Rows from block 9 of the encoder of a small image autoencoder, named by matrix and row number. Rows with one number within an expert belong to one neuron, the router's apart. Each number is 50 + 10 x the weight over its row's rms, rounded and kept within 0 to 99. All counts start at 0.
After each expert's rows are labels from the 100 images, of 14976, where the router gives the expert most weight on average: "patch colour" is the nearest of a few named colours to the mean colour under the peak; "place" is the part of the image that holds the peak. Only what is clearly more common there than usual is listed. The data: retinal OCT scans (Kermany 2017).
# router: router (encoder.blocks.9.mlp.router.weight, 16x192, trained with AdamW), inputs 0-63
# up: expert up (encoder.blocks.9.mlp.up, 16x384x192), inputs 0-63
# down: expert down (encoder.blocks.9.mlp.down, 16x192x384, transposed), outputs 0-63

# expert 13
router.13:65 51 33 41 44 47 41 59 62 41 39 65 40 42 38 49 46 51 29 53 67 47 40 45 62 67 61 55 52 53 57 63 31 36 53 52 38 58 43 52 59 64 55 57 45 36 62 61 53 51 49 42 35 46 34 60 57 39 45 53 46 47 42 37
up.0:37 53 30 57 43 57 53 33 62 60 51 33 51 22 63 50 73 39 69 41 53 58 55 53 68 45 47 67 58 56 71 45 36 37 50 51 60 36 42 51 42 35 56 46 58 38 47 40 44 34 48 46 61 54 54 50 42 71 57 42 46 47 42 51
down.0:59 49 67 51 53 57 48 55 52 44 49 25 50 66 41 49 38 55 40 44 60 46 38 65 54 48 54 38 56 50 31 53 67 53 43 51 44 54 61 63 64 59 47 69 65 58 48 57 72 51 53 45 57 28 64 72 58 48 36 46 28 50 53 39
up.1:31 64 37 57 46 45 41 30 61 55 59 47 28 31 34 52 55 46 58 62 45 51 52 56 43 50 33 52 59 39 58 45 59 54 66 47 49 63 66 66 55 50 46 58 59 44 61 37 45 56 47 34 62 58 55 51 35 64 43 48 56 57 43 50
down.1:34 48 60 57 42 54 55 44 61 47 63 48 53 57 55 68 67 52 48 51 43 60 40 66 66 48 50 44 43 50 47 59 53 35 36 75 43 54 60 45 51 33 56 62 52 50 47 67 61 58 65 45 50 53 38 53 50 46 50 49 37 43 66 44
up.2:57 57 53 52 54 48 37 40 45 42 45 70 63 42 57 61 48 41 59 41 59 59 44 34 49 66 72 70 48 51 48 37 55 26 39 40 64 48 41 44 35 37 43 61 42 51 50 69 44 51 66 48 52 62 64 34 27 55 66 49 37 51 64 49
down.2:50 50 55 57 46 54 40 55 40 49 55 55 46 51 52 66 67 65 56 56 52 47 61 59 49 63 37 45 33 51 64 52 72 32 54 45 58 59 46 59 51 59 41 70 49 63 34 53 55 63 43 52 50 32 67 60 49 50 45 72 42 40 59 69
up.3:46 60 56 47 54 45 41 36 55 52 45 58 49 60 37 53 50 62 50 50 59 40 37 56 53 45 49 43 53 46 43 41 62 38 45 50 44 55 52 62 54 60 30 48 52 26 37 27 64 35 61 59 50 43 42 43 43 60 23 28 58 56 40 62
down.3:42 48 51 56 45 52 34 63 53 49 56 37 39 55 43 69 47 46 53 38 42 44 52 36 46 50 51 60 52 55 36 62 50 47 45 47 39 43 47 43 38 48 45 42 50 66 57 70 31 49 33 61 46 52 52 56 49 46 85 45 38 29 72 50
up.4:49 46 44 45 54 38 22 47 50 60 38 55 34 47 40 47 54 72 58 45 62 46 55 50 52 44 28 71 52 50 50 47 38 51 41 53 47 57 54 44 52 62 31 41 51 68 54 45 52 44 50 56 55 54 60 55 37 65 30 54 33 47 48 64
down.4:50 61 57 44 46 63 68 48 45 54 46 57 51 65 58 57 39 64 46 55 43 49 67 57 45 66 52 41 62 51 43 56 47 37 56 31 37 56 42 46 62 65 49 34 20 57 35 42 60 45 44 53 54 33 66 73 65 47 65 52 38 39 62 37
patch colour: grey
place: top centre

# expert 12
router.12:45 43 45 52 63 46 59 63 47 38 35 38 55 62 62 47 52 58 49 50 52 46 52 44 33 43 46 63 55 41 59 65 38 43 42 60 45 45 38 33 54 56 52 52 50 54 60 55 39 46 66 40 34 54 46 44 45 60 41 58 45 58 54 58
up.0:45 54 53 39 55 34 52 63 59 60 64 58 36 35 63 52 55 33 43 45 40 58 66 41 49 46 25 49 44 48 57 62 63 60 68 43 61 57 33 56 46 40 26 60 58 70 47 61 33 47 51 68 61 47 41 51 58 57 48 48 34 44 56 60
down.0:48 47 58 51 40 48 51 42 67 43 59 36 53 55 45 75 66 43 51 43 41 44 42 52 52 44 66 51 57 55 38 53 58 51 55 34 64 45 68 39 52 52 52 21 48 49 38 39 49 51 49 28 35 68 47 52 49 57 33 52 49 55 39 41
up.1:61 47 40 49 41 52 42 56 54 52 57 50 61 71 55 50 32 54 67 65 60 33 61 55 39 37 51 59 35 41 41 48 35 27 40 65 48 43 42 50 46 45 44 37 61 31 56 40 38 37 58 50 41 30 49 54 42 47 40 35 55 40 42 63
down.1:57 57 45 53 50 54 53 55 46 53 42 35 50 56 53 36 53 59 50 56 56 44 63 63 42 62 50 53 36 66 44 36 55 46 50 49 44 54 41 39 44 60 48 69 60 52 43 39 71 45 42 44 65 40 37 44 58 35 54 58 61 60 59 58
up.2:56 67 47 63 59 56 74 63 41 62 40 67 49 34 56 55 49 43 46 46 49 47 59 42 51 49 47 38 22 38 64 56 45 42 42 42 45 64 64 30 44 34 40 68 50 35 32 57 43 50 48 56 46 42 45 48 59 53 53 40 48 28 49 35
down.2:52 43 38 53 50 47 30 59 69 33 47 33 39 51 36 50 48 59 46 60 40 48 62 55 44 52 45 41 50 42 51 45 38 56 49 55 50 60 65 46 43 42 58 82 21 26 50 50 39 65 55 49 48 67 75 59 38 49 39 55 40 78 53 46
up.3:45 53 50 41 59 45 45 53 47 41 44 45 44 52 42 57 52 53 21 31 48 43 62 54 56 54 51 47 40 43 41 66 62 59 48 46 49 68 31 52 57 50 67 62 31 40 41 37 53 41 50 56 52 51 53 47 47 46 48 46 39 46 56 43
down.3:44 53 39 38 42 52 39 52 68 46 55 61 52 58 72 29 56 57 60 74 52 49 58 48 44 61 45 54 50 34 56 49 27 53 45 38 60 37 62 42 53 42 35 64 61 48 50 41 40 57 56 38 41 14 46 45 48 56 56 60 62 67 63 58
up.4:40 42 51 45 42 57 48 80 52 41 40 48 55 63 41 37 63 66 48 46 51 55 59 47 56 44 55 42 32 40 62 46 41 47 44 56 39 51 47 49 58 48 58 48 73 69 55 44 51 44 47 56 51 48 60 59 48 51 75 60 46 31 48 42
down.4:72 45 42 44 57 54 62 38 48 45 53 39 49 58 64 69 48 47 45 50 47 59 51 53 63 59 48 45 50 48 44 59 44 67 65 56 48 44 54 33 51 34 48 58 22 49 53 50 34 53 47 27 61 54 51 36 44 54 45 63 52 59 58 45
patch colour: grey
place: top centre; top right

# expert 8
router.8:45 56 55 58 35 27 50 36 55 40 49 50 41 39 62 38 41 50 43 56 35 54 52 53 60 67 59 53 61 57 61 44 32 52 65 37 53 31 51 39 67 57 51 44 40 55 64 45 53 43 54 44 44 44 50 48 63 39 38 61 51 58 51 65
up.0:70 63 41 35 44 53 53 41 55 59 41 56 59 51 46 58 46 45 48 73 55 55 60 60 58 49 56 60 53 41 43 42 42 43 60 53 40 51 32 43 49 60 51 56 45 42 52 44 51 54 24 36 53 47 43 76 53 50 79 51 48 44 48 61
down.0:47 46 46 39 37 42 55 48 51 66 69 32 43 46 51 62 55 53 62 43 50 57 23 71 42 52 43 48 57 35 48 40 39 51 57 57 51 55 76 43 66 55 52 68 57 55 50 39 62 45 49 37 38 55 54 47 56 65 54 58 47 47 44 62
up.1:50 59 44 51 60 53 26 45 46 38 52 40 49 49 52 35 54 29 74 63 46 53 42 55 40 51 67 36 43 55 56 49 55 42 41 45 45 49 57 47 36 47 49 65 33 56 52 55 42 55 47 57 56 53 52 38 52 51 50 47 37 54 59 45
down.1:51 61 62 46 62 40 49 63 47 51 41 55 48 42 54 61 51 50 57 39 38 58 48 60 55 39 57 50 35 44 51 45 55 57 67 34 56 47 32 34 51 49 55 35 60 52 59 40 38 59 66 29 41 46 37 56 55 61 52 46 37 49 56 38
up.2:50 45 60 58 44 55 58 46 62 62 60 48 73 46 49 39 25 61 52 36 45 42 50 50 40 52 51 44 39 31 53 49 27 65 58 46 61 44 40 31 54 41 42 42 45 36 77 44 52 50 53 48 41 59 58 64 38 42 60 42 57 45 40 55
down.2:50 39 46 66 45 39 50 35 67 69 52 45 54 53 58 47 60 38 46 66 53 48 70 71 52 54 53 37 57 64 51 41 56 54 34 63 37 62 38 40 50 32 47 58 45 54 68 48 46 34 63 46 51 41 40 37 32 48 43 56 46 71 43 48
up.3:44 41 53 39 47 45 44 47 59 46 44 48 52 51 32 45 48 60 70 50 49 66 73 45 51 58 43 41 44 44 52 52 35 54 28 47 52 42 46 55 48 34 52 39 56 49 61 45 63 57 62 42 30 31 52 40 59 40 60 60 40 50 55 42
down.3:46 47 46 30 36 47 58 37 57 65 60 50 48 41 49 50 67 69 47 52 39 55 59 47 51 53 55 48 65 39 58 49 57 50 56 62 42 53 67 46 59 53 48 71 17 40 49 50 69 51 43 43 49 59 53 37 44 52 53 49 33 56 58 57
up.4:45 57 51 41 51 41 35 57 46 46 56 57 42 49 30 51 31 54 44 58 57 48 41 47 53 64 53 58 40 52 47 58 33 45 55 41 54 48 53 39 30 42 50 44 34 41 51 71 41 35 40 48 52 61 39 71 47 50 43 75 42 33 51 53
down.4:68 47 40 56 52 49 61 48 79 50 31 61 29 50 47 48 57 48 49 46 47 52 54 47 40 59 55 50 79 37 45 37 55 50 40 52 53 39 48 45 56 65 43 61 63 41 41 54 74 47 49 72 46 55 47 47 41 51 53 24 40 41 53 39
patch colour: grey
place: bottom right; bottom centre

# expert 3
router.3:34 72 60 62 65 59 56 55 61 49 56 46 59 43 71 56 38 62 62 53 51 41 74 39 41 58 41 50 41 57 45 59 65 45 57 53 45 50 36 52 32 29 29 36 43 56 51 54 38 64 34 66 55 58 50 40 49 46 49 30 38 32 40 54
up.0:41 59 57 64 46 47 57 52 63 63 51 35 71 43 64 41 37 37 48 58 46 44 41 44 40 45 59 34 55 51 56 30 48 46 70 40 55 47 51 55 57 54 50 50 61 52 53 64 48 47 34 55 45 41 53 51 35 53 52 32 58 41 67 59
down.0:44 46 43 67 43 60 58 52 61 39 41 70 56 54 56 29 46 42 42 43 60 48 79 48 46 63 47 46 33 69 37 57 38 44 60 70 49 55 46 42 58 51 40 79 40 61 45 44 62 44 52 38 45 49 40 48 42 48 55 52 54 47 49 43
up.1:56 38 56 44 45 56 50 48 59 47 47 67 64 55 68 52 54 34 67 38 51 35 47 37 48 44 40 45 31 49 52 46 64 46 38 58 43 49 37 39 58 55 56 50 53 41 40 45 48 43 58 43 59 20 40 44 51 49 45 45 44 59 52 39
down.1:52 40 52 38 54 54 56 52 37 65 37 61 37 49 44 43 31 65 48 58 33 67 41 60 48 47 81 56 53 56 44 52 49 67 45 35 41 54 52 49 36 67 43 20 64 60 44 57 48 49 46 57 59 40 70 61 59 51 57 55 64 62 59 62
up.2:42 48 63 58 54 47 47 36 56 56 29 40 43 49 58 51 38 53 51 57 65 61 49 48 44 47 51 51 55 52 43 49 31 62 53 32 56 46 42 47 43 78 61 52 39 57 50 61 33 25 51 54 68 27 53 33 46 38 47 68 41 52 44 36
down.2:51 53 56 37 65 48 55 37 45 33 70 42 59 57 50 45 50 42 59 50 34 52 65 41 48 72 49 56 51 41 50 50 52 49 42 74 46 54 56 59 68 43 38 53 80 43 58 70 72 63 47 59 56 68 76 52 48 48 53 42 52 54 56 54
up.3:47 64 54 53 45 30 56 47 51 50 38 51 57 58 45 48 52 51 51 50 37 48 73 51 43 59 57 26 40 33 61 47 51 54 58 50 49 44 54 44 39 33 62 47 68 42 42 40 66 51 38 65 38 71 57 39 41 53 60 49 57 59 57 55
down.3:36 38 49 44 47 50 53 46 49 84 76 52 60 61 47 72 53 66 54 45 55 58 45 47 42 59 42 58 82 43 47 42 52 48 56 72 45 45 43 52 37 60 41 13 51 52 52 48 46 54 52 47 48 49 66 55 48 44 59 46 52 72 47 38
up.4:61 49 72 51 45 54 41 50 60 41 53 50 63 47 46 57 47 54 42 55 39 46 61 37 47 70 51 61 56 39 43 48 28 60 59 53 48 62 60 50 24 53 39 47 50 38 39 50 64 31 49 49 47 57 72 33 43 47 61 59 38 54 35 37
down.4:53 44 52 54 58 49 50 48 55 54 35 48 64 19 39 57 57 39 57 64 61 25 60 62 38 61 40 55 56 59 49 55 39 44 37 60 50 60 57 66 31 40 23 49 58 75 60 57 59 57 62 58 73 65 56 47 43 39 44 46 37 41 49 45
patch colour: white
place: top left

# expert 7
router.7:48 52 33 45 60 70 48 38 40 38 22 70 51 38 49 48 43 50 42 40 50 41 34 67 32 51 61 54 56 30 37 38 51 38 48 48 55 58 60 36 67 64 43 53 44 57 54 39 49 55 57 38 50 30 49 62 39 58 47 54 39 42 45 43
up.0:55 67 35 31 52 48 36 45 52 43 45 66 49 45 43 44 51 38 39 54 55 47 39 59 49 41 44 57 42 29 65 62 49 65 43 41 45 75 50 56 63 41 43 58 44 39 49 48 38 48 59 41 51 47 43 45 43 62 47 42 41 47 43 27
down.0:51 56 58 73 45 51 58 54 49 41 65 55 63 68 46 77 62 52 51 47 36 62 50 36 37 65 66 57 44 51 37 50 51 61 51 39 54 36 61 57 55 58 43 34 52 56 61 51 49 58 57 50 45 50 66 70 50 44 54 60 54 57 52 47
up.1:50 44 54 40 41 62 31 39 50 57 44 53 51 68 71 50 52 63 37 52 56 50 52 54 50 33 72 51 55 51 71 59 24 45 47 58 49 42 27 40 43 62 45 45 44 63 48 47 51 37 47 43 52 38 57 55 59 32 54 41 47 41 40 59
down.1:57 59 41 42 48 45 45 51 52 45 60 50 45 35 37 42 29 40 47 48 60 48 44 60 46 69 54 70 56 37 38 33 44 46 43 35 52 59 66 54 63 51 54 62 52 58 57 42 51 54 47 48 44 46 21 59 52 54 59 44 62 73 42 62
up.2:40 56 34 67 55 25 41 45 55 55 57 43 51 52 56 43 52 46 46 63 62 60 49 56 60 55 47 32 43 52 56 51 30 63 67 60 49 49 54 36 40 46 40 57 54 38 36 45 38 46 65 74 45 39 39 52 45 49 52 37 60 39 43 55
down.2:52 60 42 63 44 47 49 52 74 60 43 28 56 46 33 66 65 38 52 47 52 48 31 67 39 47 47 61 53 44 43 48 63 41 52 50 35 50 39 69 39 53 53 44 35 71 46 40 55 36 57 41 49 53 55 49 52 44 43 40 47 56 69 47
up.3:62 49 48 47 41 79 56 66 57 37 61 41 66 68 71 65 65 59 56 55 67 69 67 39 48 38 50 47 47 52 50 49 50 55 58 54 51 45 67 59 66 57 41 52 56 42 46 44 56 50 48 46 53 25 55 59 58 63 62 55 43 34 35 40
down.3:56 51 46 57 48 53 60 37 40 45 57 32 40 32 39 71 70 42 46 41 56 49 58 51 45 56 40 40 57 56 53 44 47 39 51 41 60 60 32 57 63 53 57 26 49 50 44 50 67 46 38 48 60 53 41 28 30 52 43 40 49 51 49 47
up.4:49 44 59 41 45 43 52 48 43 48 72 50 38 57 55 45 43 52 65 27 51 68 67 49 58 58 17 42 55 50 48 51 43 34 33 55 46 57 56 71 58 74 49 39 57 55 58 45 36 46 34 30 35 63 50 74 55 61 50 55 41 43 30 53
down.4:51 69 47 65 63 59 50 43 46 73 36 25 39 37 41 54 56 58 46 81 38 43 44 61 63 31 56 55 31 56 65 61 50 66 72 54 56 55 36 32 60 32 48 73 55 46 44 55 67 55 51 54 58 45 47 54 39 63 37 39 58 71 61 50
patch colour: grey
place: top centre; top left

# expert 0
router.0:47 58 37 50 45 69 54 50 50 63 41 61 37 53 39 45 48 43 65 50 55 44 43 55 62 45 46 43 43 62 59 57 40 41 43 57 56 41 54 57 38 59 44 60 56 55 51 49 62 36 62 42 58 62 60 61 37 59 60 64 46 52 58 50
up.0:77 55 61 49 48 60 46 46 44 66 45 46 62 50 50 50 63 61 49 53 70 46 64 56 58 72 48 55 61 39 48 39 31 49 56 37 36 42 49 52 66 54 45 64 47 49 35 67 36 62 46 41 57 44 69 49 55 55 49 59 54 63 45 49
down.0:56 57 48 50 49 48 35 54 50 50 60 55 57 45 27 59 56 74 37 64 59 65 44 34 30 59 63 47 52 40 59 29 39 40 45 54 43 49 51 69 74 54 44 57 60 42 43 44 46 48 60 61 52 32 41 63 33 52 38 51 38 44 52 62
up.1:65 36 59 52 37 37 35 50 46 65 49 45 43 44 46 50 43 72 54 60 49 63 48 40 59 46 30 63 53 50 43 63 42 39 54 26 50 44 42 47 33 69 46 43 49 61 55 41 46 52 53 70 60 43 69 53 55 40 55 53 46 44 35 51
down.1:45 44 36 40 62 60 53 30 44 52 49 38 55 53 60 39 50 44 44 53 54 62 70 69 56 50 39 46 64 53 42 46 65 44 35 36 37 55 60 33 43 36 44 34 58 42 66 51 31 52 44 56 49 54 73 39 59 70 56 54 45 51 42 44
up.2:41 68 42 48 68 68 56 43 47 51 44 50 35 49 50 41 44 60 47 35 37 66 53 52 50 57 45 43 37 39 63 51 56 41 52 56 46 55 48 53 26 39 50 62 49 57 42 44 37 47 46 51 54 43 54 46 47 59 66 39 39 38 41 43
down.2:59 45 48 68 52 48 59 48 60 41 55 51 51 62 40 69 58 47 56 58 49 43 44 48 43 37 61 65 44 59 38 49 45 59 60 28 46 38 38 45 55 60 53 51 66 58 61 52 41 38 59 41 46 62 39 43 48 49 45 57 36 52 55 30
up.3:55 63 40 40 58 46 42 45 82 36 48 54 48 42 51 50 68 57 46 55 50 33 70 47 47 56 59 25 56 48 42 38 47 68 55 50 53 58 62 57 58 56 26 48 65 52 48 33 41 51 56 40 57 41 53 36 62 57 56 55 53 34 36 53
down.3:45 50 62 49 37 44 46 67 50 49 51 29 39 53 37 52 58 48 60 33 45 46 18 47 44 37 45 67 31 52 65 53 43 42 46 56 62 61 43 43 36 56 50 68 47 40 43 52 56 44 61 42 48 57 53 66 42 48 22 53 37 49 60 41
up.4:57 31 31 34 57 57 63 68 33 52 34 54 51 59 54 45 42 58 27 34 45 46 47 50 53 57 35 55 44 43 39 53 48 40 47 41 49 60 47 33 60 55 51 43 53 67 45 38 41 39 53 30 38 43 46 72 57 47 60 44 49 50 32 51
down.4:47 53 57 81 50 61 51 34 53 45 52 34 48 43 52 47 57 51 62 49 50 40 33 40 51 42 44 52 57 65 57 52 38 66 53 45 45 43 31 48 45 37 50 45 40 57 63 53 75 49 45 38 51 46 50 44 54 55 59 54 55 67 65 31
patch colour: grey
place: top right; top centre

# expert 14
router.14:62 52 43 62 52 55 48 69 35 60 30 68 49 52 31 54 47 51 52 59 50 46 55 73 49 40 47 56 46 73 30 46 50 61 51 42 64 61 55 34 74 50 70 64 58 40 53 65 52 53 59 62 60 37 42 52 50 46 55 49 51 64 66 55
up.0:49 63 43 52 46 56 44 49 54 41 36 37 53 36 53 45 82 54 53 51 50 41 46 49 66 38 41 51 36 63 66 43 56 37 51 45 58 42 42 41 51 66 46 65 58 32 38 39 47 32 37 64 57 51 30 48 62 37 28 61 51 42 55 60
down.0:67 47 33 50 46 56 57 64 50 50 46 58 51 49 58 55 58 54 48 45 49 55 45 58 38 49 57 53 27 51 47 45 62 63 54 51 49 50 61 49 45 36 58 56 41 50 43 50 64 47 40 48 62 51 63 58 52 54 46 36 49 46 69 60
up.1:47 38 57 50 66 47 33 55 46 44 62 69 28 49 62 53 35 67 57 53 47 47 36 55 41 46 54 58 44 53 44 46 46 42 57 70 55 60 54 62 39 42 35 36 55 54 42 58 41 58 43 38 69 39 51 58 41 47 65 38 51 52 49 59
down.1:39 52 52 62 51 59 65 40 56 47 49 48 61 60 35 32 19 64 47 62 44 43 49 38 65 52 74 44 44 43 48 53 59 49 50 35 49 56 45 59 46 72 56 61 57 55 52 39 46 49 50 67 44 56 33 60 66 38 49 51 49 57 46 52
up.2:52 56 33 56 57 52 52 53 47 46 46 45 43 35 60 49 49 54 51 39 63 50 50 63 58 59 46 58 43 62 50 36 43 40 61 50 40 56 56 31 39 59 63 70 39 45 52 40 35 41 54 58 50 58 48 56 58 43 70 44 38 53 47 31
down.2:59 51 47 43 44 44 45 46 50 36 49 49 51 63 37 75 58 51 56 52 45 44 56 45 35 51 64 64 59 49 52 49 47 44 58 54 56 43 39 51 47 32 57 27 76 23 44 67 54 55 54 29 49 55 95 57 52 41 56 44 38 37 50 62
up.3:51 59 37 47 43 30 39 35 31 66 47 62 48 62 36 41 35 53 47 52 60 60 36 56 45 49 53 55 57 46 43 35 55 33 55 37 50 36 34 50 51 65 49 44 45 53 57 39 49 38 56 54 47 57 35 46 52 41 43 46 52 30 62 48
down.3:54 52 49 54 44 64 63 31 42 45 56 41 61 47 37 43 58 68 55 47 38 58 58 49 53 69 54 65 32 45 65 41 38 51 47 72 42 37 43 39 48 41 55 25 46 41 49 61 53 55 53 63 61 50 49 42 61 52 41 38 48 47 46 56
up.4:39 46 60 43 50 40 43 50 40 59 33 58 68 50 54 55 55 53 31 42 60 56 67 54 60 55 53 33 40 53 46 55 67 55 44 43 45 35 46 41 46 44 71 48 55 58 60 51 57 42 64 56 29 61 52 45 49 46 69 47 46 51 33 48
down.4:52 52 63 55 51 41 49 55 53 43 52 27 52 69 49 52 46 44 60 43 49 61 53 50 50 63 34 39 61 35 59 37 55 52 43 60 56 49 66 48 25 28 53 92 43 43 37 52 31 57 50 53 59 54 34 55 46 43 47 41 40 47 76 64
patch colour: grey
place: middle left

# expert 9
router.9:44 36 47 54 40 62 56 41 39 56 36 54 37 49 52 51 42 56 59 66 60 58 33 61 51 48 52 63 67 34 46 48 53 60 31 42 60 42 53 49 62 46 67 64 56 55 69 36 54 29 54 51 59 56 34 45 54 55 49 70 49 47 57 48
up.0:38 49 54 44 67 46 50 55 49 52 60 28 57 52 51 69 50 57 21 49 47 45 54 49 50 50 49 60 41 60 50 44 53 27 67 40 50 54 42 47 37 35 39 45 63 63 36 40 44 69 57 72 53 47 70 72 44 47 54 44 46 45 57 54
down.0:43 54 54 51 42 44 38 51 65 74 59 79 55 49 56 39 45 55 62 59 31 53 55 58 43 45 44 50 21 53 44 60 30 57 54 47 47 53 59 52 60 45 49 42 51 43 59 54 65 37 49 46 66 39 38 47 51 44 58 48 46 57 34 47
up.1:47 42 40 56 54 62 74 50 50 51 27 56 52 58 32 61 49 39 47 40 65 63 66 51 50 34 43 59 34 55 35 42 66 55 48 56 60 60 36 24 52 44 35 51 65 58 45 51 59 38 34 46 44 55 37 49 53 52 44 50 40 62 69 50
down.1:60 56 65 59 38 59 70 59 50 47 48 59 45 49 60 39 51 57 51 38 54 58 46 47 39 47 51 54 72 47 50 50 63 48 41 48 53 48 57 55 54 65 42 77 53 34 57 56 55 54 41 44 51 49 16 45 60 41 43 59 49 49 60 62
up.2:52 55 28 41 50 65 42 60 53 61 45 57 46 40 51 58 54 63 46 35 55 59 55 65 52 53 51 70 47 46 50 44 37 45 52 52 50 52 53 47 69 55 45 56 52 51 57 42 40 49 34 47 41 54 40 66 41 59 56 37 58 31 51 66
down.2:51 45 51 42 48 59 52 45 42 52 45 41 45 73 58 44 32 44 54 56 54 59 38 52 71 39 53 58 68 35 51 48 37 48 43 48 48 63 66 58 63 60 60 39 49 44 64 42 49 55 47 45 53 39 52 62 55 60 48 48 53 81 50 39
up.3:46 33 66 30 56 45 67 59 60 32 52 42 54 45 60 61 45 39 50 68 52 44 69 40 61 29 54 68 58 36 32 43 45 51 53 52 48 64 41 58 45 67 46 50 62 49 33 53 32 49 62 44 46 48 47 59 47 54 73 63 33 41 59 49
down.3:54 51 35 50 49 66 34 43 43 59 42 51 44 48 29 43 46 78 50 43 56 57 48 60 45 63 50 36 03 55 63 49 46 51 54 46 62 53 81 40 55 37 60 67 41 40 59 46 48 61 45 65 45 71 34 43 46 40 48 43 61 56 43 59
up.4:39 67 44 44 41 36 44 48 60 59 51 38 45 63 46 52 59 56 47 56 49 52 47 50 26 57 48 45 58 53 51 62 49 45 54 59 73 44 44 47 27 30 47 53 34 37 61 36 66 40 50 34 53 58 34 28 61 49 48 41 64 63 56 59
down.4:40 61 52 38 70 57 58 54 25 47 62 54 54 40 45 49 47 60 68 31 49 50 71 59 42 53 59 62 29 57 44 48 48 61 55 46 46 78 42 51 54 40 64 31 56 48 49 39 46 49 57 63 49 65 48 52 45 47 38 51 37 45 32 47
patch colour: grey
place: top right; top centre