config.toml
model = "image autoencoder"
dataset = "retinal OCT scans (Kermany 2017)"
train_examples = 24607
image_size = 48
crop_scale_min = 0.7
horizontal_flip = false
translate = 0.12
color_jitter = 0.1
bottleneck = "plain"
downsampling_factor = 4
encoder_arch = "vit"
encoder_norm = "layernorm"
encoder_norm_position = "pre"
encoder_activation = "gelu"
encoder_mlp_ratio = 4
encoder_head_dim = 32
encoder_fused_qkv = false
encoder_bias = "all"
encoder_qk_norm = false
encoder_parallel_block = false
encoder_inner_norm = false
encoder_moe = "expert_choice"
encoder_num_experts = 16
encoder_moe_every = 2
encoder_expert_mlp_ratio = 2
encoder_experts_per_token = 2
encoder_shared_expert = false
encoder_patch_size = [4, 4]
encoder_conv_stem = false
encoder_layers = 12
encoder_width = 192
encoder_positions = "relative_bias"
loss = "l1"
latent_channels = 16
decoder_norm = "batchnorm"
decoder_activation = "silu"
decoder_padding_mode = "reflect"
decoder_widths = [64, 64, 128]
decoder_blocks_per_level = 3
decoder_block = "basic"
decoder_attention = false
decoder_upsampling = "nearest_conv"
residual_init = "none"
optimizer = "soap"
beta2 = 0.99
lr = 0.002
beta1 = 0.95
shampoo_beta = 0.99
eps = 1e-08
precondition_frequency = 50
max_precond_dim = 1536
one_sided = false
adamw_lr_other_params = 0.0015
steps = 10300
batch_size = 64
epochs = 26.8
lr_schedule = "cosine"
final_lr_fraction = 0.01
warmup_steps = 2060
weight_decay = 0.2
adamw_weight_decay_other_params = 0
Rows from block 10 of the encoder of a small image autoencoder, named by matrix and row number. Rows with one number belong to one neuron. Each number is 500 + 50 x the weight over its row's rms, rounded and kept within 0 to 999. All counts start at 0. Numbers have three digits each.
Before each neuron's rows are labels from the 100 images, of 14976, where the neuron reaches its highest value: "top examples" is what is common among them. Only what is clearly more common there than usual is listed. The data: retinal OCT scans (Kermany 2017). In brackets: how many of the 100.
# fc1: MLP up (encoder.blocks.10.mlp.fc1.weight, 768x192), inputs 0-95
# fc2: MLP down (encoder.blocks.10.mlp.fc2.weight, 192x768, transposed), outputs 0-95

top examples: finding: choroidal neovascularization (64)
fc1.198:478513429504526459533450498470556467527444546476524475514536483461425485470519370497575556447530551504446591575513440570490481465546520558469525595500508548541572451628528410490411576572491444425452458559570429567533502464536419459546515509501459456488442473487547519518510514586446513456
fc2.198:536489451437467540456595514469485518539511459535502575485487492483492485389435487562506531539516558462547451518490535582493575574510450481504550450414535480503498627545493532456518486450582512563420447553400503508473548606483534489492492522468543568481490530630466393564466495385525481582

top examples: finding: choroidal neovascularization (70)
fc1.220:577522533475473495455573514495561439471563526570486415492565526533421534575499560577485537544547474551526519439520458446446519514463498490535577460555548538462486580536530556458439607539406465606375454479473474476543524560542483464485419493521518433577388469470530542550446394542418544433
fc2.220:512549477500557509543485490519520591539471519533534530482562561513348430485456475436628477428459547511501483578468520571529429443598506577462456521454418452510501419535519525494526411504582505414600580522489493536495492469463521479492580529493536529492519469496530464591582518498494616561

top examples: finding: diabetic macular edema (33)
fc1.287:542496503483631470475480518531463564598500455518557492477511470454565471437545403420389559491591571475483459509560512472382453447487492561524516429551580578514476509437478519467489542484574479556610488501433430433502568410463541458459476497487558509507534523509530513447564453445494469502
fc2.287:478514483580545464563518513469571469510401491528590423497508492513506535416609510510434473506476400445473533527469442512479427596434547505604478459524469473474529559482546495458519504516488484501460505541647533447495471443425468546603434485467535472485475506513592505438538508621555547448

top examples: finding: choroidal neovascularization (62)
fc1.240:508467418439503532392548487520405460394575482536544506514537504551527468589603508458528513551508510437485514462520472506553457521540499586511448488494543529479554514419537506437477571504487525581550449499492545482490470552473570567373365450451459425467593527430475501435386477559593538511
fc2.240:546552538510500561498499507537587537623477477484462589504497523456562533459472490545476469458502471518463531471507464435491442560432462427445558517506508532512422560561494521581470477543614486427507425500392429577552568523484484560514620532563463503524476513557558469459606524482424484488

top examples: finding: diabetic macular edema (56)
fc1.725:484469541593508469483556479503473472479525430425544437534522527474491589549423546506453616504432551484600467504538618524548524468636503451457554483483384551513564478474433505451532522565544457504570555529534483481487430447439502549489594533546571530454520516557549419532416542520530558541
fc2.725:486490499361513528517440504459546528518528479539519591514468458531524497493581416486492398501571494448438498542532474486372572600427508560539451476566579556497449473485547449570489484471395540542426520421495572507534519587560485452476427534508464521487505474491467503444543384470475457442

top examples: finding: choroidal neovascularization (71)
fc1.566:523504576473494494465541522537371434564488482554529453452478430617480470414554510494428450474427473485473420530534480507481485570516499450453493517583567552560516468488573505559580463531530554463457529531567510482512515473475536492489486459417549462491533513505419462431554481455540500530
fc2.566:504492376546515487468510541518561498419573513506466470495470557382526464450448474424526546475467528502457598539457449529498422429442474581585548480423466520476497543485461459455470536451557504511540440502439364472596404551465443472485475586515505486530514506435481459515524554445510483524

top examples: finding: choroidal neovascularization (59)
fc1.440:533457443437403477533475424401538457492606549478527499435568470485529456491514480525566481405424448499551483468393553541460441568580580468594481551482539540547594535478522519513437509362483559443537521511576436502423524531457463433464380448493480528503418456495576431454495356510443425482
fc2.440:563460501483461507516553640512418506465412431498500503490512472540524440472489545539436482548459485485450576550542464524585550499399514410476460451542557518481427480459523431499527509517493589519518418449434543464521512533535516503498544520474547548512549549530522531506510665497554614469